From a checkpoint of a small image classifier.
Model: 1.92M parameters, 64-pixel images, arch resnet_bottleneck, norm batchnorm, widths [128, 256, 512].
Training: muon at rate 0.0035, 27200 steps, batches of 64.
Data: trained on photos of plants and fungi (iNaturalist), 90422 training examples.
Rows from block 2 of a small image classifier, named by matrix and row number. Rows with one number belong to one channel. Each number is 200 + 30 x the weight over its row's rms, rounded and kept within 0 to 999. All counts start at 0.
After each channel's rows are labels from the 100 images, of 14976, where the channel reaches its highest value: "patch colour" is the nearest of a few named colours to the mean colour under the peak. Only what is clearly more common there than usual is listed. The data: photos of plants and fungi (iNaturalist).
# convs1: 3x3 conv, stride 2 (model.blocks.2.convs.1.weight, 64x64x3x3, each kernel summed), inputs 0-63
# convs2: expand pointwise conv (model.blocks.2.convs.2.weight, 256x64x1x1, transposed), outputs 0-127

convs1.4,226,248,242,211,219,209,233,208,197,192,207,205,188,179,201,188,207,222,208,208,192,205,306,213,208,208,189,235,204,206,226,209,216,190,263,230,187,165,143,198,213,169,170,197,178,172,199,196,202,187,158,180,229,149,240,195,268,243,187,252,211,153,140,197
convs2.4,180,189,188,208,175,229,249,211,225,231,208,212,193,225,208,204,135,183,177,190,176,195,273,226,230,187,248,127,219,197,213,184,234,234,164,227,146,187,195,203,128,162,199,194,206,229,223,240,178,209,213,186,228,154,185,184,186,228,217,214,175,218,191,219,175,167,175,224,157,205,173,202,205,191,145,214,153,201,193,224,288,203,209,248,190,189,213,170,198,202,237,180,147,252,192,259,159,207,271,180,199,206,168,235,210,160,189,200,245,248,197,206,284,228,195,174,200,207,156,170,164,185,205,145,170,172,174,205
patch colour: yellow

convs1.52,202,222,168,171,185,194,162,254,181,199,235,198,210,287,210,264,223,124,203,240,167,197,179,206,235,224,207,248,180,182,213,185,181,152,201,213,209,155,203,169,235,169,228,202,166,224,184,239,205,205,205,179,183,164,188,180,195,201,157,199,178,236,258,205
convs2.52,226,195,228,224,181,278,217,254,183,200,149,181,223,224,214,258,196,199,195,197,204,189,211,210,158,179,240,200,124,258,178,133,249,205,184,255,139,215,216,216,187,219,204,186,205,212,174,149,217,196,191,179,170,184,217,229,187,231,227,193,222,166,162,234,255,235,168,187,296,164,205,194,187,189,153,227,197,190,177,240,280,160,185,194,215,229,213,181,173,240,174,206,213,189,172,205,208,130,198,181,215,213,173,216,250,254,209,143,171,196,163,229,232,159,187,214,197,202,180,226,209,183,220,218,203,164,202,178
patch colour: pink

convs1.47,201,245,227,145,202,175,180,188,176,259,177,170,276,186,179,147,169,242,177,262,233,166,221,159,201,211,190,248,213,198,195,224,217,171,238,222,158,199,167,196,228,220,239,213,224,195,251,176,183,228,207,195,257,188,189,213,228,211,214,224,197,192,230,164
convs2.47,195,217,217,203,204,180,249,183,202,217,187,238,211,199,192,191,266,222,155,233,176,181,200,229,212,209,250,130,213,247,155,193,166,189,217,172,278,246,225,182,167,223,168,243,180,209,190,145,181,167,183,228,220,260,213,183,198,199,176,207,254,211,199,193,217,166,181,140,158,185,225,248,212,189,245,232,193,216,207,230,247,210,205,205,178,203,269,201,156,229,167,183,173,173,202,204,202,216,192,179,168,183,200,213,251,201,199,209,173,234,168,275,253,207,161,198,151,150,262,190,200,209,203,191,201,196,224,212
patch colour: yellow

convs1.9,170,210,192,181,154,209,219,262,197,189,214,184,193,233,189,178,185,224,229,220,229,234,196,208,269,225,218,167,236,281,183,219,152,181,202,156,178,206,204,229,133,183,214,218,185,217,202,225,221,166,247,258,166,199,220,169,196,164,221,158,166,233,193,192
convs2.9,221,180,191,207,167,202,184,246,207,220,162,191,225,162,179,238,200,220,229,155,158,202,172,174,209,192,158,267,199,197,217,258,257,174,165,168,156,210,170,199,185,221,232,237,219,228,238,219,221,203,185,183,231,208,230,208,238,189,198,240,228,208,188,174,189,180,192,145,212,253,186,222,266,241,192,216,184,223,176,171,197,190,192,218,205,174,255,220,202,188,187,158,168,192,211,170,149,193,161,200,173,153,202,171,238,207,176,220,204,166,218,199,171,170,182,129,296,222,170,204,191,180,176,167,155,139,198,171
patch colour: red; pink

convs1.31,222,203,187,197,199,198,188,217,192,184,198,210,208,170,146,185,128,204,177,171,228,175,223,139,254,234,248,230,291,239,183,188,198,204,192,179,196,182,208,183,253,198,202,217,217,202,182,209,222,182,221,199,236,178,192,217,303,211,208,163,202,167,223,198
convs2.31,231,160,182,245,192,269,216,121,241,201,216,180,183,179,185,168,163,174,181,152,143,281,210,221,175,179,209,182,222,215,259,159,214,203,140,189,234,200,189,176,153,185,140,215,186,178,174,159,230,179,172,172,196,133,202,211,250,209,195,227,200,208,188,233,269,151,215,193,271,207,231,234,215,204,163,179,221,165,195,161,248,161,175,203,208,217,180,241,228,223,189,240,186,162,187,198,211,190,195,197,209,176,141,237,194,156,240,193,195,210,171,216,159,159,215,211,167,196,233,194,199,203,171,185,159,177,217,171
patch colour: pink; white

convs1.16,232,209,211,234,237,168,209,175,209,174,211,260,223,182,195,230,222,257,202,232,209,247,259,180,177,201,209,219,169,188,178,209,137,224,180,235,179,177,187,291,199,162,198,187,205,184,172,198,181,230,237,157,223,163,214,194,242,206,231,185,142,202,186,224
convs2.16,219,203,207,198,183,178,209,210,184,225,247,178,231,248,208,220,197,260,177,193,207,202,189,175,242,209,266,171,224,221,244,194,180,175,223,179,207,181,218,163,179,192,201,215,169,225,209,213,191,179,221,210,216,213,177,193,190,210,185,171,209,201,165,203,186,179,223,263,179,201,237,207,222,158,185,209,222,207,261,234,191,189,230,264,196,190,207,192,177,174,224,128,239,216,241,179,185,209,158,207,226,261,174,206,207,241,214,221,179,209,184,232,216,210,202,213,215,176,180,177,223,230,187,233,168,163,208,172
patch colour: yellow

convs1.10,118,197,170,152,184,225,206,183,210,245,198,151,204,146,148,210,207,212,190,201,177,244,212,200,220,203,212,228,170,183,205,166,212,139,181,176,208,171,198,152,145,182,200,223,230,220,199,191,242,193,200,208,164,176,227,195,209,187,224,165,135,144,248,192
convs2.10,219,190,188,215,206,205,209,187,227,185,214,202,203,196,260,161,151,183,162,172,212,194,203,323,192,231,206,215,220,233,175,265,185,172,211,187,210,154,174,180,249,269,250,197,171,209,244,176,227,220,130,254,158,182,181,211,189,170,176,206,199,194,239,172,186,196,216,213,219,159,233,229,226,243,195,186,215,197,176,200,208,290,196,251,244,174,160,194,230,186,167,171,216,175,207,189,197,224,162,193,174,205,180,186,227,162,216,246,167,220,215,144,200,198,196,142,165,193,186,195,201,196,265,225,190,198,175,231
patch colour: grey

convs1.58,186,183,199,152,234,163,215,169,175,246,189,168,281,210,159,148,234,188,201,191,183,172,171,201,211,227,239,189,213,161,195,165,206,127,161,210,192,191,206,151,262,204,252,211,175,179,191,212,196,189,246,165,202,186,199,248,219,198,224,214,233,220,216,168
convs2.58,174,176,197,176,186,255,197,248,233,187,203,182,209,214,194,243,233,243,209,228,225,194,174,230,167,178,162,155,209,216,205,221,231,199,260,240,231,171,210,202,172,213,142,261,206,179,213,147,265,191,135,217,169,179,193,156,220,191,216,185,192,178,229,179,165,208,155,180,250,148,154,215,248,223,145,182,212,160,167,196,196,178,247,188,233,141,248,155,176,171,198,177,242,186,218,182,148,265,168,205,219,182,202,239,192,147,271,216,162,230,166,160,184,219,204,128,201,191,218,209,200,214,176,194,202,238,188,178
patch colour: grey

convs1.61,189,222,214,225,225,237,263,189,251,204,231,200,205,190,188,218,194,171,238,211,243,139,204,224,198,192,262,237,203,162,219,237,224,183,246,167,207,199,274,230,152,168,195,221,159,230,199,200,245,221,200,241,215,202,262,192,179,192,190,160,205,179,193,168
convs2.61,181,206,207,183,193,180,197,177,184,255,203,206,143,212,155,200,174,171,191,170,177,199,220,202,211,174,178,225,247,174,165,181,211,173,183,221,212,206,165,162,179,168,196,209,246,198,158,266,167,186,228,153,203,175,175,164,210,210,173,202,178,204,170,150,242,238,194,186,218,168,215,166,208,162,259,280,223,190,201,173,199,211,211,224,230,188,155,172,149,177,187,181,184,184,163,199,173,210,238,208,263,206,170,229,181,231,168,157,194,209,169,192,211,219,198,266,218,175,176,187,137,153,183,154,211,148,169,207
patch colour: pink

convs1.49,212,279,202,255,197,149,228,237,219,189,207,241,210,179,184,259,206,165,203,203,209,195,186,219,222,176,155,245,240,240,214,229,200,233,259,199,172,194,210,147,181,222,216,209,209,219,208,214,207,174,211,211,171,219,221,190,248,180,174,159,243,153,150,234
convs2.49,149,190,158,187,187,174,182,169,189,214,214,181,136,214,224,206,194,153,228,172,167,180,192,256,179,199,229,197,224,214,145,256,188,189,178,225,197,219,152,223,224,198,187,155,196,180,187,197,234,201,158,164,239,223,183,230,145,208,162,205,230,185,181,190,162,207,304,184,185,222,176,223,171,274,169,242,220,183,237,193,174,182,199,154,176,159,275,235,202,226,175,223,142,203,156,167,200,191,162,235,205,184,200,227,205,209,208,171,184,197,186,269,160,157,195,182,187,185,193,193,245,196,184,209,191,199,228,216
patch colour: yellow

convs1.60,200,157,192,259,136,216,199,173,232,211,185,198,241,237,229,195,251,158,168,165,201,206,167,213,221,183,163,276,176,224,217,227,229,237,203,198,174,249,198,193,195,158,230,186,217,266,183,198,194,168,169,206,172,162,194,206,187,214,171,199,177,229,259,222
convs2.60,226,211,210,213,212,217,156,188,189,202,177,186,213,187,231,192,151,174,186,251,221,164,173,200,223,175,243,235,153,221,185,202,207,201,177,219,245,191,159,173,212,217,240,197,165,170,222,244,191,160,208,193,186,259,180,254,187,227,208,224,235,186,164,196,201,184,135,186,167,182,164,189,180,238,204,179,166,210,195,183,174,209,223,220,183,152,255,225,182,218,216,167,160,187,262,198,207,148,195,212,203,260,166,172,228,222,199,175,208,166,145,200,184,174,220,227,171,163,244,174,177,198,221,219,255,256,219,195
patch colour: pink

convs1.8,188,190,188,193,221,218,133,183,239,149,239,191,219,195,220,194,242,166,201,183,207,238,214,181,172,204,210,207,187,193,169,231,243,203,193,227,227,238,250,179,221,216,196,139,223,190,268,253,219,227,203,182,94,195,228,189,229,179,198,200,168,211,183,200
convs2.8,167,168,233,184,206,207,193,211,181,147,170,238,234,140,182,187,216,182,192,200,227,136,195,169,235,196,210,190,168,243,190,199,202,206,190,163,158,192,193,242,207,163,208,159,209,192,210,250,169,205,201,196,191,199,173,190,176,185,190,216,197,178,209,185,245,217,240,180,257,183,153,204,151,189,169,193,213,170,217,175,183,184,215,279,186,220,219,184,215,250,202,201,169,234,133,194,258,224,176,203,145,164,206,177,187,234,169,196,255,167,173,217,205,148,241,200,199,229,170,162,279,227,296,169,199,191,225,216
patch colour: pink