python train.py --model="image classifier" --norm="batchnorm" --activation="relu" --depths=[2, 4, 4] --kernel_size=3 --mixing="mixup" --residual_init="none" --orthogonalizer="polar_express" --batch_size=64 --lr_schedule="poly"
Rows from block 4 of a small image classifier, named by matrix and row number. Rows with one number belong to one channel. Each number is 500 + 40 x the weight over its row's rms, rounded and kept within 0 to 999. All counts start at 0. Numbers have three digits each.
Before each channel's rows are labels from the 100 images, of 14976, where the channel reaches its highest value: "place" is the part of the image that holds the peak. Only what is clearly more common there than usual is listed. The data: photos of plants and fungi (iNaturalist).
# convs1: 3x3 conv (model.blocks.4.convs.1.weight, 64x64x3x3, each kernel summed), inputs 0-63
# convs2: expand pointwise conv (model.blocks.4.convs.2.weight, 256x64x1x1, transposed), outputs 0-63

place: centre
convs1.62:513409424499513527477473575520529446556523439538458499561498467437457478491496454507463525491500569555463518496553532437491434613513528521526496489456497528526495471502508522513434484491504559
convs2.62:434467437500478478489520480473488506467498493465511462497498548477610503488467546490494447535479471503465501489461487489507531461496495443398513521522487476446515508539503532505483482489490472

place: top right
convs1.11:450480500520539529483557490531496486518568397511497520546491579528489484508468478437499523466498504567434466473518502502550503490495532528395498469414559472506546543393511475478495519509518546
convs2.11:531529505469559444472392489585528459510463567473460475405499445517497563533478494470572541515604516529482478559462500504518541512489481490460504522469526458503522522531496478583470494542458483

place: middle left
convs1.8:491508507499507486573484500472511545443462520462505495570461556517472516491518546559468441465502455496394501486484587536559436543442523481473541475461492529523500526493585489471445558497464426
convs2.8:510467478469513507512534543528521544493459468641443553477494493466464426493437509471487453470474504464549468515536478511477488522595555494397441548474534490468495483490511496526468512440527487

place: centre
convs1.34:470518492473499483505551538414499412430499534478488433462504597465517470518511468438532423543549496461532470464516479500503421478491468503475487420454511515489496494528525458500477447541591491
convs2.34:529482381537478557487460515499467481423536515508520476484467530474499518490521430508471499548563493500531516481635536484428585454557462565415479468538497531467549506520514521479538516462571507

place: centre
convs1.24:545483490506563412510484445539517485530488518467499535438506537499503469455501514471569517461480466426451489484546465501497540494511498482601481484482491469495529481587617419502456485534559484
convs2.24:489516541482551501558574516442482500537486462427513504516398498472533431521537468593476527475493464429512452471440488488501457514498549495460514519488470489468544509415508484527533435538546466

place: top right
convs1.19:472522530536585429508519435507560491515522496510569469516496477479503499445536527493474520543490517550464576504475555563489477531393454519523529559450463442509577458477519502507566457530510536
convs2.19:539570452488551529464469509500558487471501477453486504462479536491490552469491507548628478482478527499511533468527473526413467493558525523556490475490505497575454508459471482531516505529509461

place: middle right
convs1.3:490533499492448423449535481455503475492518420562512546533568495484536528483480578440523453499440545537490521475443514465485508593417512473517431529463464461521509460438488521502511529512470559
convs2.3:495581429549499529546438507479491440528533550487450515529398522476552553500497507504504527484544558458450519508504504542489537530465443556390478528475515593443525489541503498474573503485537551

place: top left
convs1.45:508535537518570460473525491524444499510496522578468506442445531488509556513559553490479530635515528489456552477468571483505467493414459524424505556501465488511516501484495428492524485520452507
convs2.45:463412562526459489555541533454521548496482550515548514435576476482499523477502507602573539479560522519554470472480481493473489529543526474576505507573474490620497491469455557483500483517552481

place: top right
convs1.16:523451508492500509444518513445464459472489524428532572439468573498476519559444488485520473483501424462561518500496540518453555543462521470419548525469524520526549466589453513499454561528462479
convs2.16:509476490501531514509531516504592569530509422430544511503549511529437425449441603470495632499545518464543449536485520608471536513547540494463476490526408495497502504494482504466469498464448493

place: top centre; top right
convs1.15:457515534499518488528531470483501561488476524525593473548445523409491493509487441488548425484563529511491503536415474533430516491474510503491425562468473547457466493543515528487445436452481561
convs2.15:529498498506496480442449483464492460408564488500467557530593536518446535520539478454526483509457489556521471474494476475528444403640529473563428553534473444498537523440574475434494518543505529

place: middle left
convs1.33:471514588515482511492485492564505607486545526565443497543486468472530436433489555508506493472530556529462541454424529524447470448542424536528534498486491534471539471545524500518524484557553518
convs2.33:466542574511566446536474432473478466522444483466484455484504445554469538518506512562521529512544576468591484471512470436433510511471427528503473530424525477506471501570533504544470457570473525

place: centre
convs1.40:415418556503515462547541478531540496513511522548512462508540491515508460556479499515483499589433503585534585485448494502545462471524466461500535507521516474553485504474548564523463400526502479
convs2.40:471524551509508455478483534484529432532512475487508505427479468464497522500520513512502483491488447497487483460464442484452475500521508508516498476491505491525557464487537529537530461502485466

place: bottom centre
convs1.41:490401492488471551539483485539481437414509530537535520519434435470463499515479474453533456386505508527492523477570476486520464504556498502534572479429505482462562491550474555526519497537483502
convs2.41:533427481510538487565514499443509586523491466565518472454444479467575492514524467539496561521503497508448426488494515474449474491505534526533517486535467510591543496513599490538497522487537543

place: top left
convs1.51:531505444475511530440452496519477463457492502514488512508499443490420552477480478516477511503587534588449491519532608408525479470471419509481473453473555493515521476540542544484458519459528548
convs2.51:463526552523486537504476579461486493531468505487489540492504519515459586476572514534486468457584495518500472488541436486526477532508438469533433533484490577535483492446491498513541476547560507

place: bottom right
convs1.49:504525419488474483558543482484474469509457498502466454501569531419438582466515460473510531535516464507518521475505552439469548577509497505485541532518549537533579474448484395519473536465499464
convs2.49:507520507514479410516495520457550505564475561462482475508520469466498507457514531466504466476412456469504440449392539465498486477573468496537414427438492459429492491500454504551536484478490529

place: centre
convs1.27:471477541483450407571433525518493510469516485467511485535469437578524541519499489464452495451487548479488410491454493471582522439430573492524466493497501539500469541490541499457559510533528555
convs2.27:506509484562520468536434467482465477487487460417518479484525477500495481446498576522477502448462516479542503491553446522486470548460545469467498469516461549463461494592493463517499475448524493

place: bottom centre
convs1.30:472522457484513501479530513452456442474515442471535473495476534456511499481560470504460469512538472439475517485476482497391491399460561558544422428488469491479598492473489442527471524486541501
convs2.30:490469452542479594574532531476490486518521480451487486550509481455549505470508470515449441486637473505481579563588519540471571549537517518528499614543535598424516497528556497519469557441545527

place: top left
convs1.23:524559544509462512460441589549520483506434493417484459486522538446414515486495505559480466472507493490483504479554492468568540501507488476505510501529408433468532546463586563530506519466538505
convs2.23:499485490460565510527444429467463483567463538484598493497480488533535447491537494486535465448520485569530539533427508576526460476541474523497486456477604474460479482525501488496465517547579464

place: top right
convs1.59:450494412489424481499529476504483502501534472504418461479508493440492479458500379524466433492473473484467512516512498514592487426529538493549457502500487448517501504494481384514466468521532534
convs2.59:472498454531533564458478469552586491548532491485526491524499488484452509481546451440513496480506535515482474478501498476519473503482524589504497550508478598470505522552497478548504529482445499

place: top centre
convs1.56:495522507486488545539455518414494429495463531473531450477577533508436510514486514521487516449472529489602561473479479465529503457400417514424444526518474459507527558451514509508477498511471462
convs2.56:516456498586458457492514501533487549440491468458496439519446509405422441574494511545450533480488456470554487390511474459485535508485496433526510534534533471442483498492504482482517517530499497

place: middle left; top left
convs1.0:462472477479510414490498485527463477489518491500482493501524590504492545513467560553531495470477600395470473486471583546477590525497536530487467546484480509555547510581556518515513530524468482
convs2.0:560538493529479481519501534555449468603505445505526505515570478485520545503564526544492509551503607458615559548558571519566482594511588485491511475578485485545486494502561493514522531545555508

place: centre
convs1.50:526463511521570495511497516529493516501462487534484550512485520407484458470495525505457513490558511437407458472470529439469491546442422523570505483530499540423540540511497587506548500590493481
convs2.50:529448454561458458529457501472504512539470504487500434501456499516592489479525566567502572473559492493509543620545506498441449503433521418492536547509470428472455506514546514555516459518494487