config = dict(
    horizontal_flip=True,
    residual_init='none',
    muon_scale='match_rms_adamw',
    adamw_lr_other_params=0.0022,
    lr_schedule='poly',
)
Rows from block 3 of a small image classifier, named by matrix and row number. Rows with one number belong to one channel. Each number is 128 + 32 x the weight over its row's rms, rounded and kept within 0 to 255. All counts start at 0. Numbers have three digits each.
After each channel's rows are labels from the 100 images, of 14976, where the channel reaches its highest value: "colour at peak" is the nearest of a few named colours to the mean colour under the peak. Only what is clearly more common there than usual is listed. The data: photos of plants and fungi (iNaturalist). In brackets: how many of the 100.
# convs1: 3x3 conv (model.blocks.3.convs.1.weight, 64x64x3x3, each kernel summed), inputs 0-63
# convs2: expand pointwise conv (model.blocks.3.convs.2.weight, 256x64x1x1, transposed), outputs 0-85

convs1.25:065133150111110124111099079109125113105118136112124208065132131180151146081139071146092149133132155124108083118149163124220186149118060158101146072145096098132106095127129118091095108122123137
convs2.25:166120137169145103126122119202136101136098129069180091151093178107114144174125191136100218124132138094110124148110104137082125171160120152139112161135062132145099119171108109123118148152107181102144089150133168109139175126125110086147105135130162135124164117
colour at peak: pink (25)

convs1.26:109089059137117090113165110130088128124073122109132178167123108135171110166097068066129115135157094108157054096147064117132109132095127109132100079116113095166106139167108139100082113195143157
convs2.26:077129095094113169148124118090097150150209174137094121127131161132115145138172179102139104101172118121128151138126112145100141149148123171160104153133110128154080127194150143101102119123152164058125097197139098088150136124099103160127202096084110116129134170
colour at peak: grey (73)

convs1.29:184151193187185149157110099113083146162128116127131119078168085115124110087142112147118161170157088094127125151117148097157109148121115145129163157201167131131070072158122144070111124154068144
convs2.29:085120153131147128143170159139155070091179119106136140097061153097107143187155140114141101138132177089145141085173084113061124150101155152176142079089134126178154125121143152088092140119113068100079105147083160125110127155112110101126152129162179150147129129
colour at peak: orange (30)

convs1.34:106137112123125169110130135136138103121220101108177163119135104067086192125133140162123160128141106164077073150180151118114095154186152125145131147181222117140092114176125121108095120147144136
convs2.34:088077111110126091180134130197137133113072116115131190130198144131090122141056093148158127111160124135141125101142139141081112138136162148111190165086124055183110188111111155155119183148203124199159140109115161084113085161103158142146104132106097098143090111
colour at peak: cyan (62); blue (35)

convs1.46:104153097162126111143114131074044164137121190131153121120179129124095107144173181079096120190141175145117119133150138085086053172108096130201104145126166122149102138151128133123073124109121121
convs2.46:091059136150135121136106097128150090161100084118105105106113118138106109169109197164161190099172123141090131184098139134116056150145126104118073147150099121108127135166136094150087111160105076181142155186242131100128184168105180111130120122123170103175154081
colour at peak: pink (34)

convs1.12:107181109083116154145112115116094140037121154205129112144153139108130094137177182180115112147155140119072121059138103154147175118149085155131115115176096087174123139151101124090078127108113100
convs2.12:103134104103135128174055121114089136083132163066128134075122126136102147125145136169129131145111093165175091112096144193119130172120120148156100074123054113048109130104134154105157139098205134133143143147118162123147082134162101159127144100115081116148143100
colour at peak: purple (33)

convs1.15:116086175134144050187069086110113136111147110093135114146085148133065046122123103116113110130119105137119063157133145112131123118104105089158063047117132114133142119132118112108184119155129176
convs2.15:148088160111100137137133107103096126146131177147125084190136125131143153088185084172150089054119142091210118090088074097121164104115134169132093138154099163147187130088203097122153141132129089136121105140161182128109177118146135119129198124109129116129135116
colour at peak: brown (60)

convs1.56:116131151154177170198119122155046076116159122172140119122138150096123166165102118136090137105126089143133134105125152113094132170193170083161169120116131112084057142185113152102075172121126144
convs2.56:116139131150114145162126167116120086129088120094124159120134153119142116059143120131154131114101204113134171148169112138115141104143154115135141169163124144162176125132116110101161138178115107084171200110205135105140172180135105124144111100091123165120155065
colour at peak: cyan (55)

convs1.35:109120173149142140140134165124147088120121148074144118119118038150121125120027151077138147143135154091117052120136134149190120127140086139156115142121139111109205139126164143139069110149120067
convs2.35:085111155191189133124113130113186126145172023084150120115129129162097212102173097086153121130128145144073071138087113159104130123167094141165169152112049144118104146145122068113149160116137133116093159114094083085157173168077049104152127113210167152139101106
colour at peak: red (41)

convs1.51:095106153155153159130086124113144123160128128158140098206118130110140169174088132153184164137096092120159122127113136106142119061126143130097144127038132132099169184108154045096096079139090119
convs2.51:130131122099149138119084074149090163060088110101115063098135114128139135121092123115153124106110102135150073084115068085074071086151097114155088119084180106180125133081130109140119094150135119128141147110052093102169067118159147145094135070110128127148144077
colour at peak: orange (28)

convs1.60:082195186111085137149098083107126150058122096129197088148152159131125091126113101093098118166154096113165058156182130133125077138131119115104091104101078127159103123099159104106107104155113169
convs2.60:107129112132129144105129176115113144110146109141123124107178115166187140175161135112075098134187103182151153176092168133140113077151143129108107114157172106091102185128082150131116114080129151141101105050166143146149129098210123106113086124091133138110094147
colour at peak: cyan (40); blue (27)

convs1.8:126172113143070177134068138073136145120147130190127169136096139134097101194217126142149097155120167101078175101140098049136104147157147136110138095135149145115100149156120128161123146101151079
convs2.8:127130116106168114079154102119186108127176112116105123103191127125098098105101148075112133179068138101139116084078141159117142168097149097112136185137145150096124135121147124119111152129110075115110092078108079203087101144098124132101076137127117145154101118
colour at peak: yellow (28)

convs1.55:144102159182140157159217114145115109112110142125129121104132104160184116166167130118026124102140171124141128168135097165105147095133105154141092108123071098111098140099123178169109107102068177
convs2.55:112138085162089081119147096155130135148154075108139098163084112107142072138114126099076130138107122121097130144117109090141120096158109116090126112064164081148135132099130108118076110153123140142075072134157141104123103241116097152135114177113184135137170108
colour at peak: brown (72)

convs1.10:101120168042150114152160139140093123129109135142129126090146147116117144156131090143073042116148154133093137163119174062092132152103099077148147090071094094113144116134097134108083184190155142
convs2.10:101128081175163104169194097109091082126109147091111101127050092146121076073168117148084080101108119137090141083134171095157165096089127119139061159136145123115116110163138087153100099145126171131045095087136123112169148102110092143114154129135100130061129125
colour at peak: orange (27)

convs1.31:166070138127126093098098130209117154112117163126111116086121113067165108146154109146129142136115166137077124096135132141119117153104082134132123081066148123022094195163126104135073151147129109
convs2.31:164127066192101130114100178119135057096165133089094101107131115163109077156141142110071148133073151186152093123090107127147137121078079104101122143154137144110152111150102123092170086086113112147148109119131125126134174150073147102124121160120116162210115106
colour at peak: yellow (28)

convs1.27:106117164113199190092120145212134132128126165143105169127200071077183197124147137107091150167120155098139151121127122189163155119098149114118143123113123101065081144129123118135120109134144146
convs2.27:142142175144204136255075120121131162232122127134092148118085131114127139099111166143201113132144122106078118077110156099133113196154130167145125143096116128130165134113102107179137126166111140116222102172156068116129115137161099084134098159127092151137111124
colour at peak: orange (35)

convs1.9:126147115143123171162080114163152121147097162127099115132081115160154110053120120169133113033070164061095108116124052096115159071127110079133138131121135082140128128128096152096157090151115133
convs2.9:087136152105142047074193145132185137169104053211127122091097128083109098146111177104132112103112118102103126151079151087066144093166155105103061119117085119086139133177099079134130111088075105121091150058113129148153139120086126164099112083179106124114162138
colour at peak: cyan (30)

convs1.24:071138116151121108133077080131131163122093136146132154112077191155133137056092112163157141135084122076104154148125093139112118101142142090154177116143172067175042131128110075148170108135153112
convs2.24:099116113101130143101049087096128137085142095063150148078079085112128115113136135167093213174158101134148139081126075116062100139167144151106206154113106153116072133204100112175102056091097145140093130118192115101103111112174134087136102180112075125097131089
colour at peak: purple (27); pink (27)

convs1.4:130142168144177167162118096159120163117136163165151074067110164117140134153139114193129118090208092134147097116154133102155104139192160177110087116112129166165160103152158179098105124178128172
convs2.4:153138190130114113073166129122106085160132101139155174169197141084058071148142152129068137090126205091130166197097120083160146113157119137156089086115161086084148127128139105096123146153124098164103167160118138075120128125120078095175119132145124162093091124
colour at peak: cyan (50); blue (35)

convs1.11:129151051121143130109120105172144119093147121066137145098121160121122155089151151077054103164127163168149087071124168186134065166113118126147158086144127127139081101159135086177159086117137159
convs2.11:159155167068113067172114110114142168126072165163101086153102119147099141135176084140177102135156113112128130162082182102172155154137094141163124057149088126142119127170155132188152131160111068082121162128060095152123160144133079103107134101136106143086173072
colour at peak: blue (37)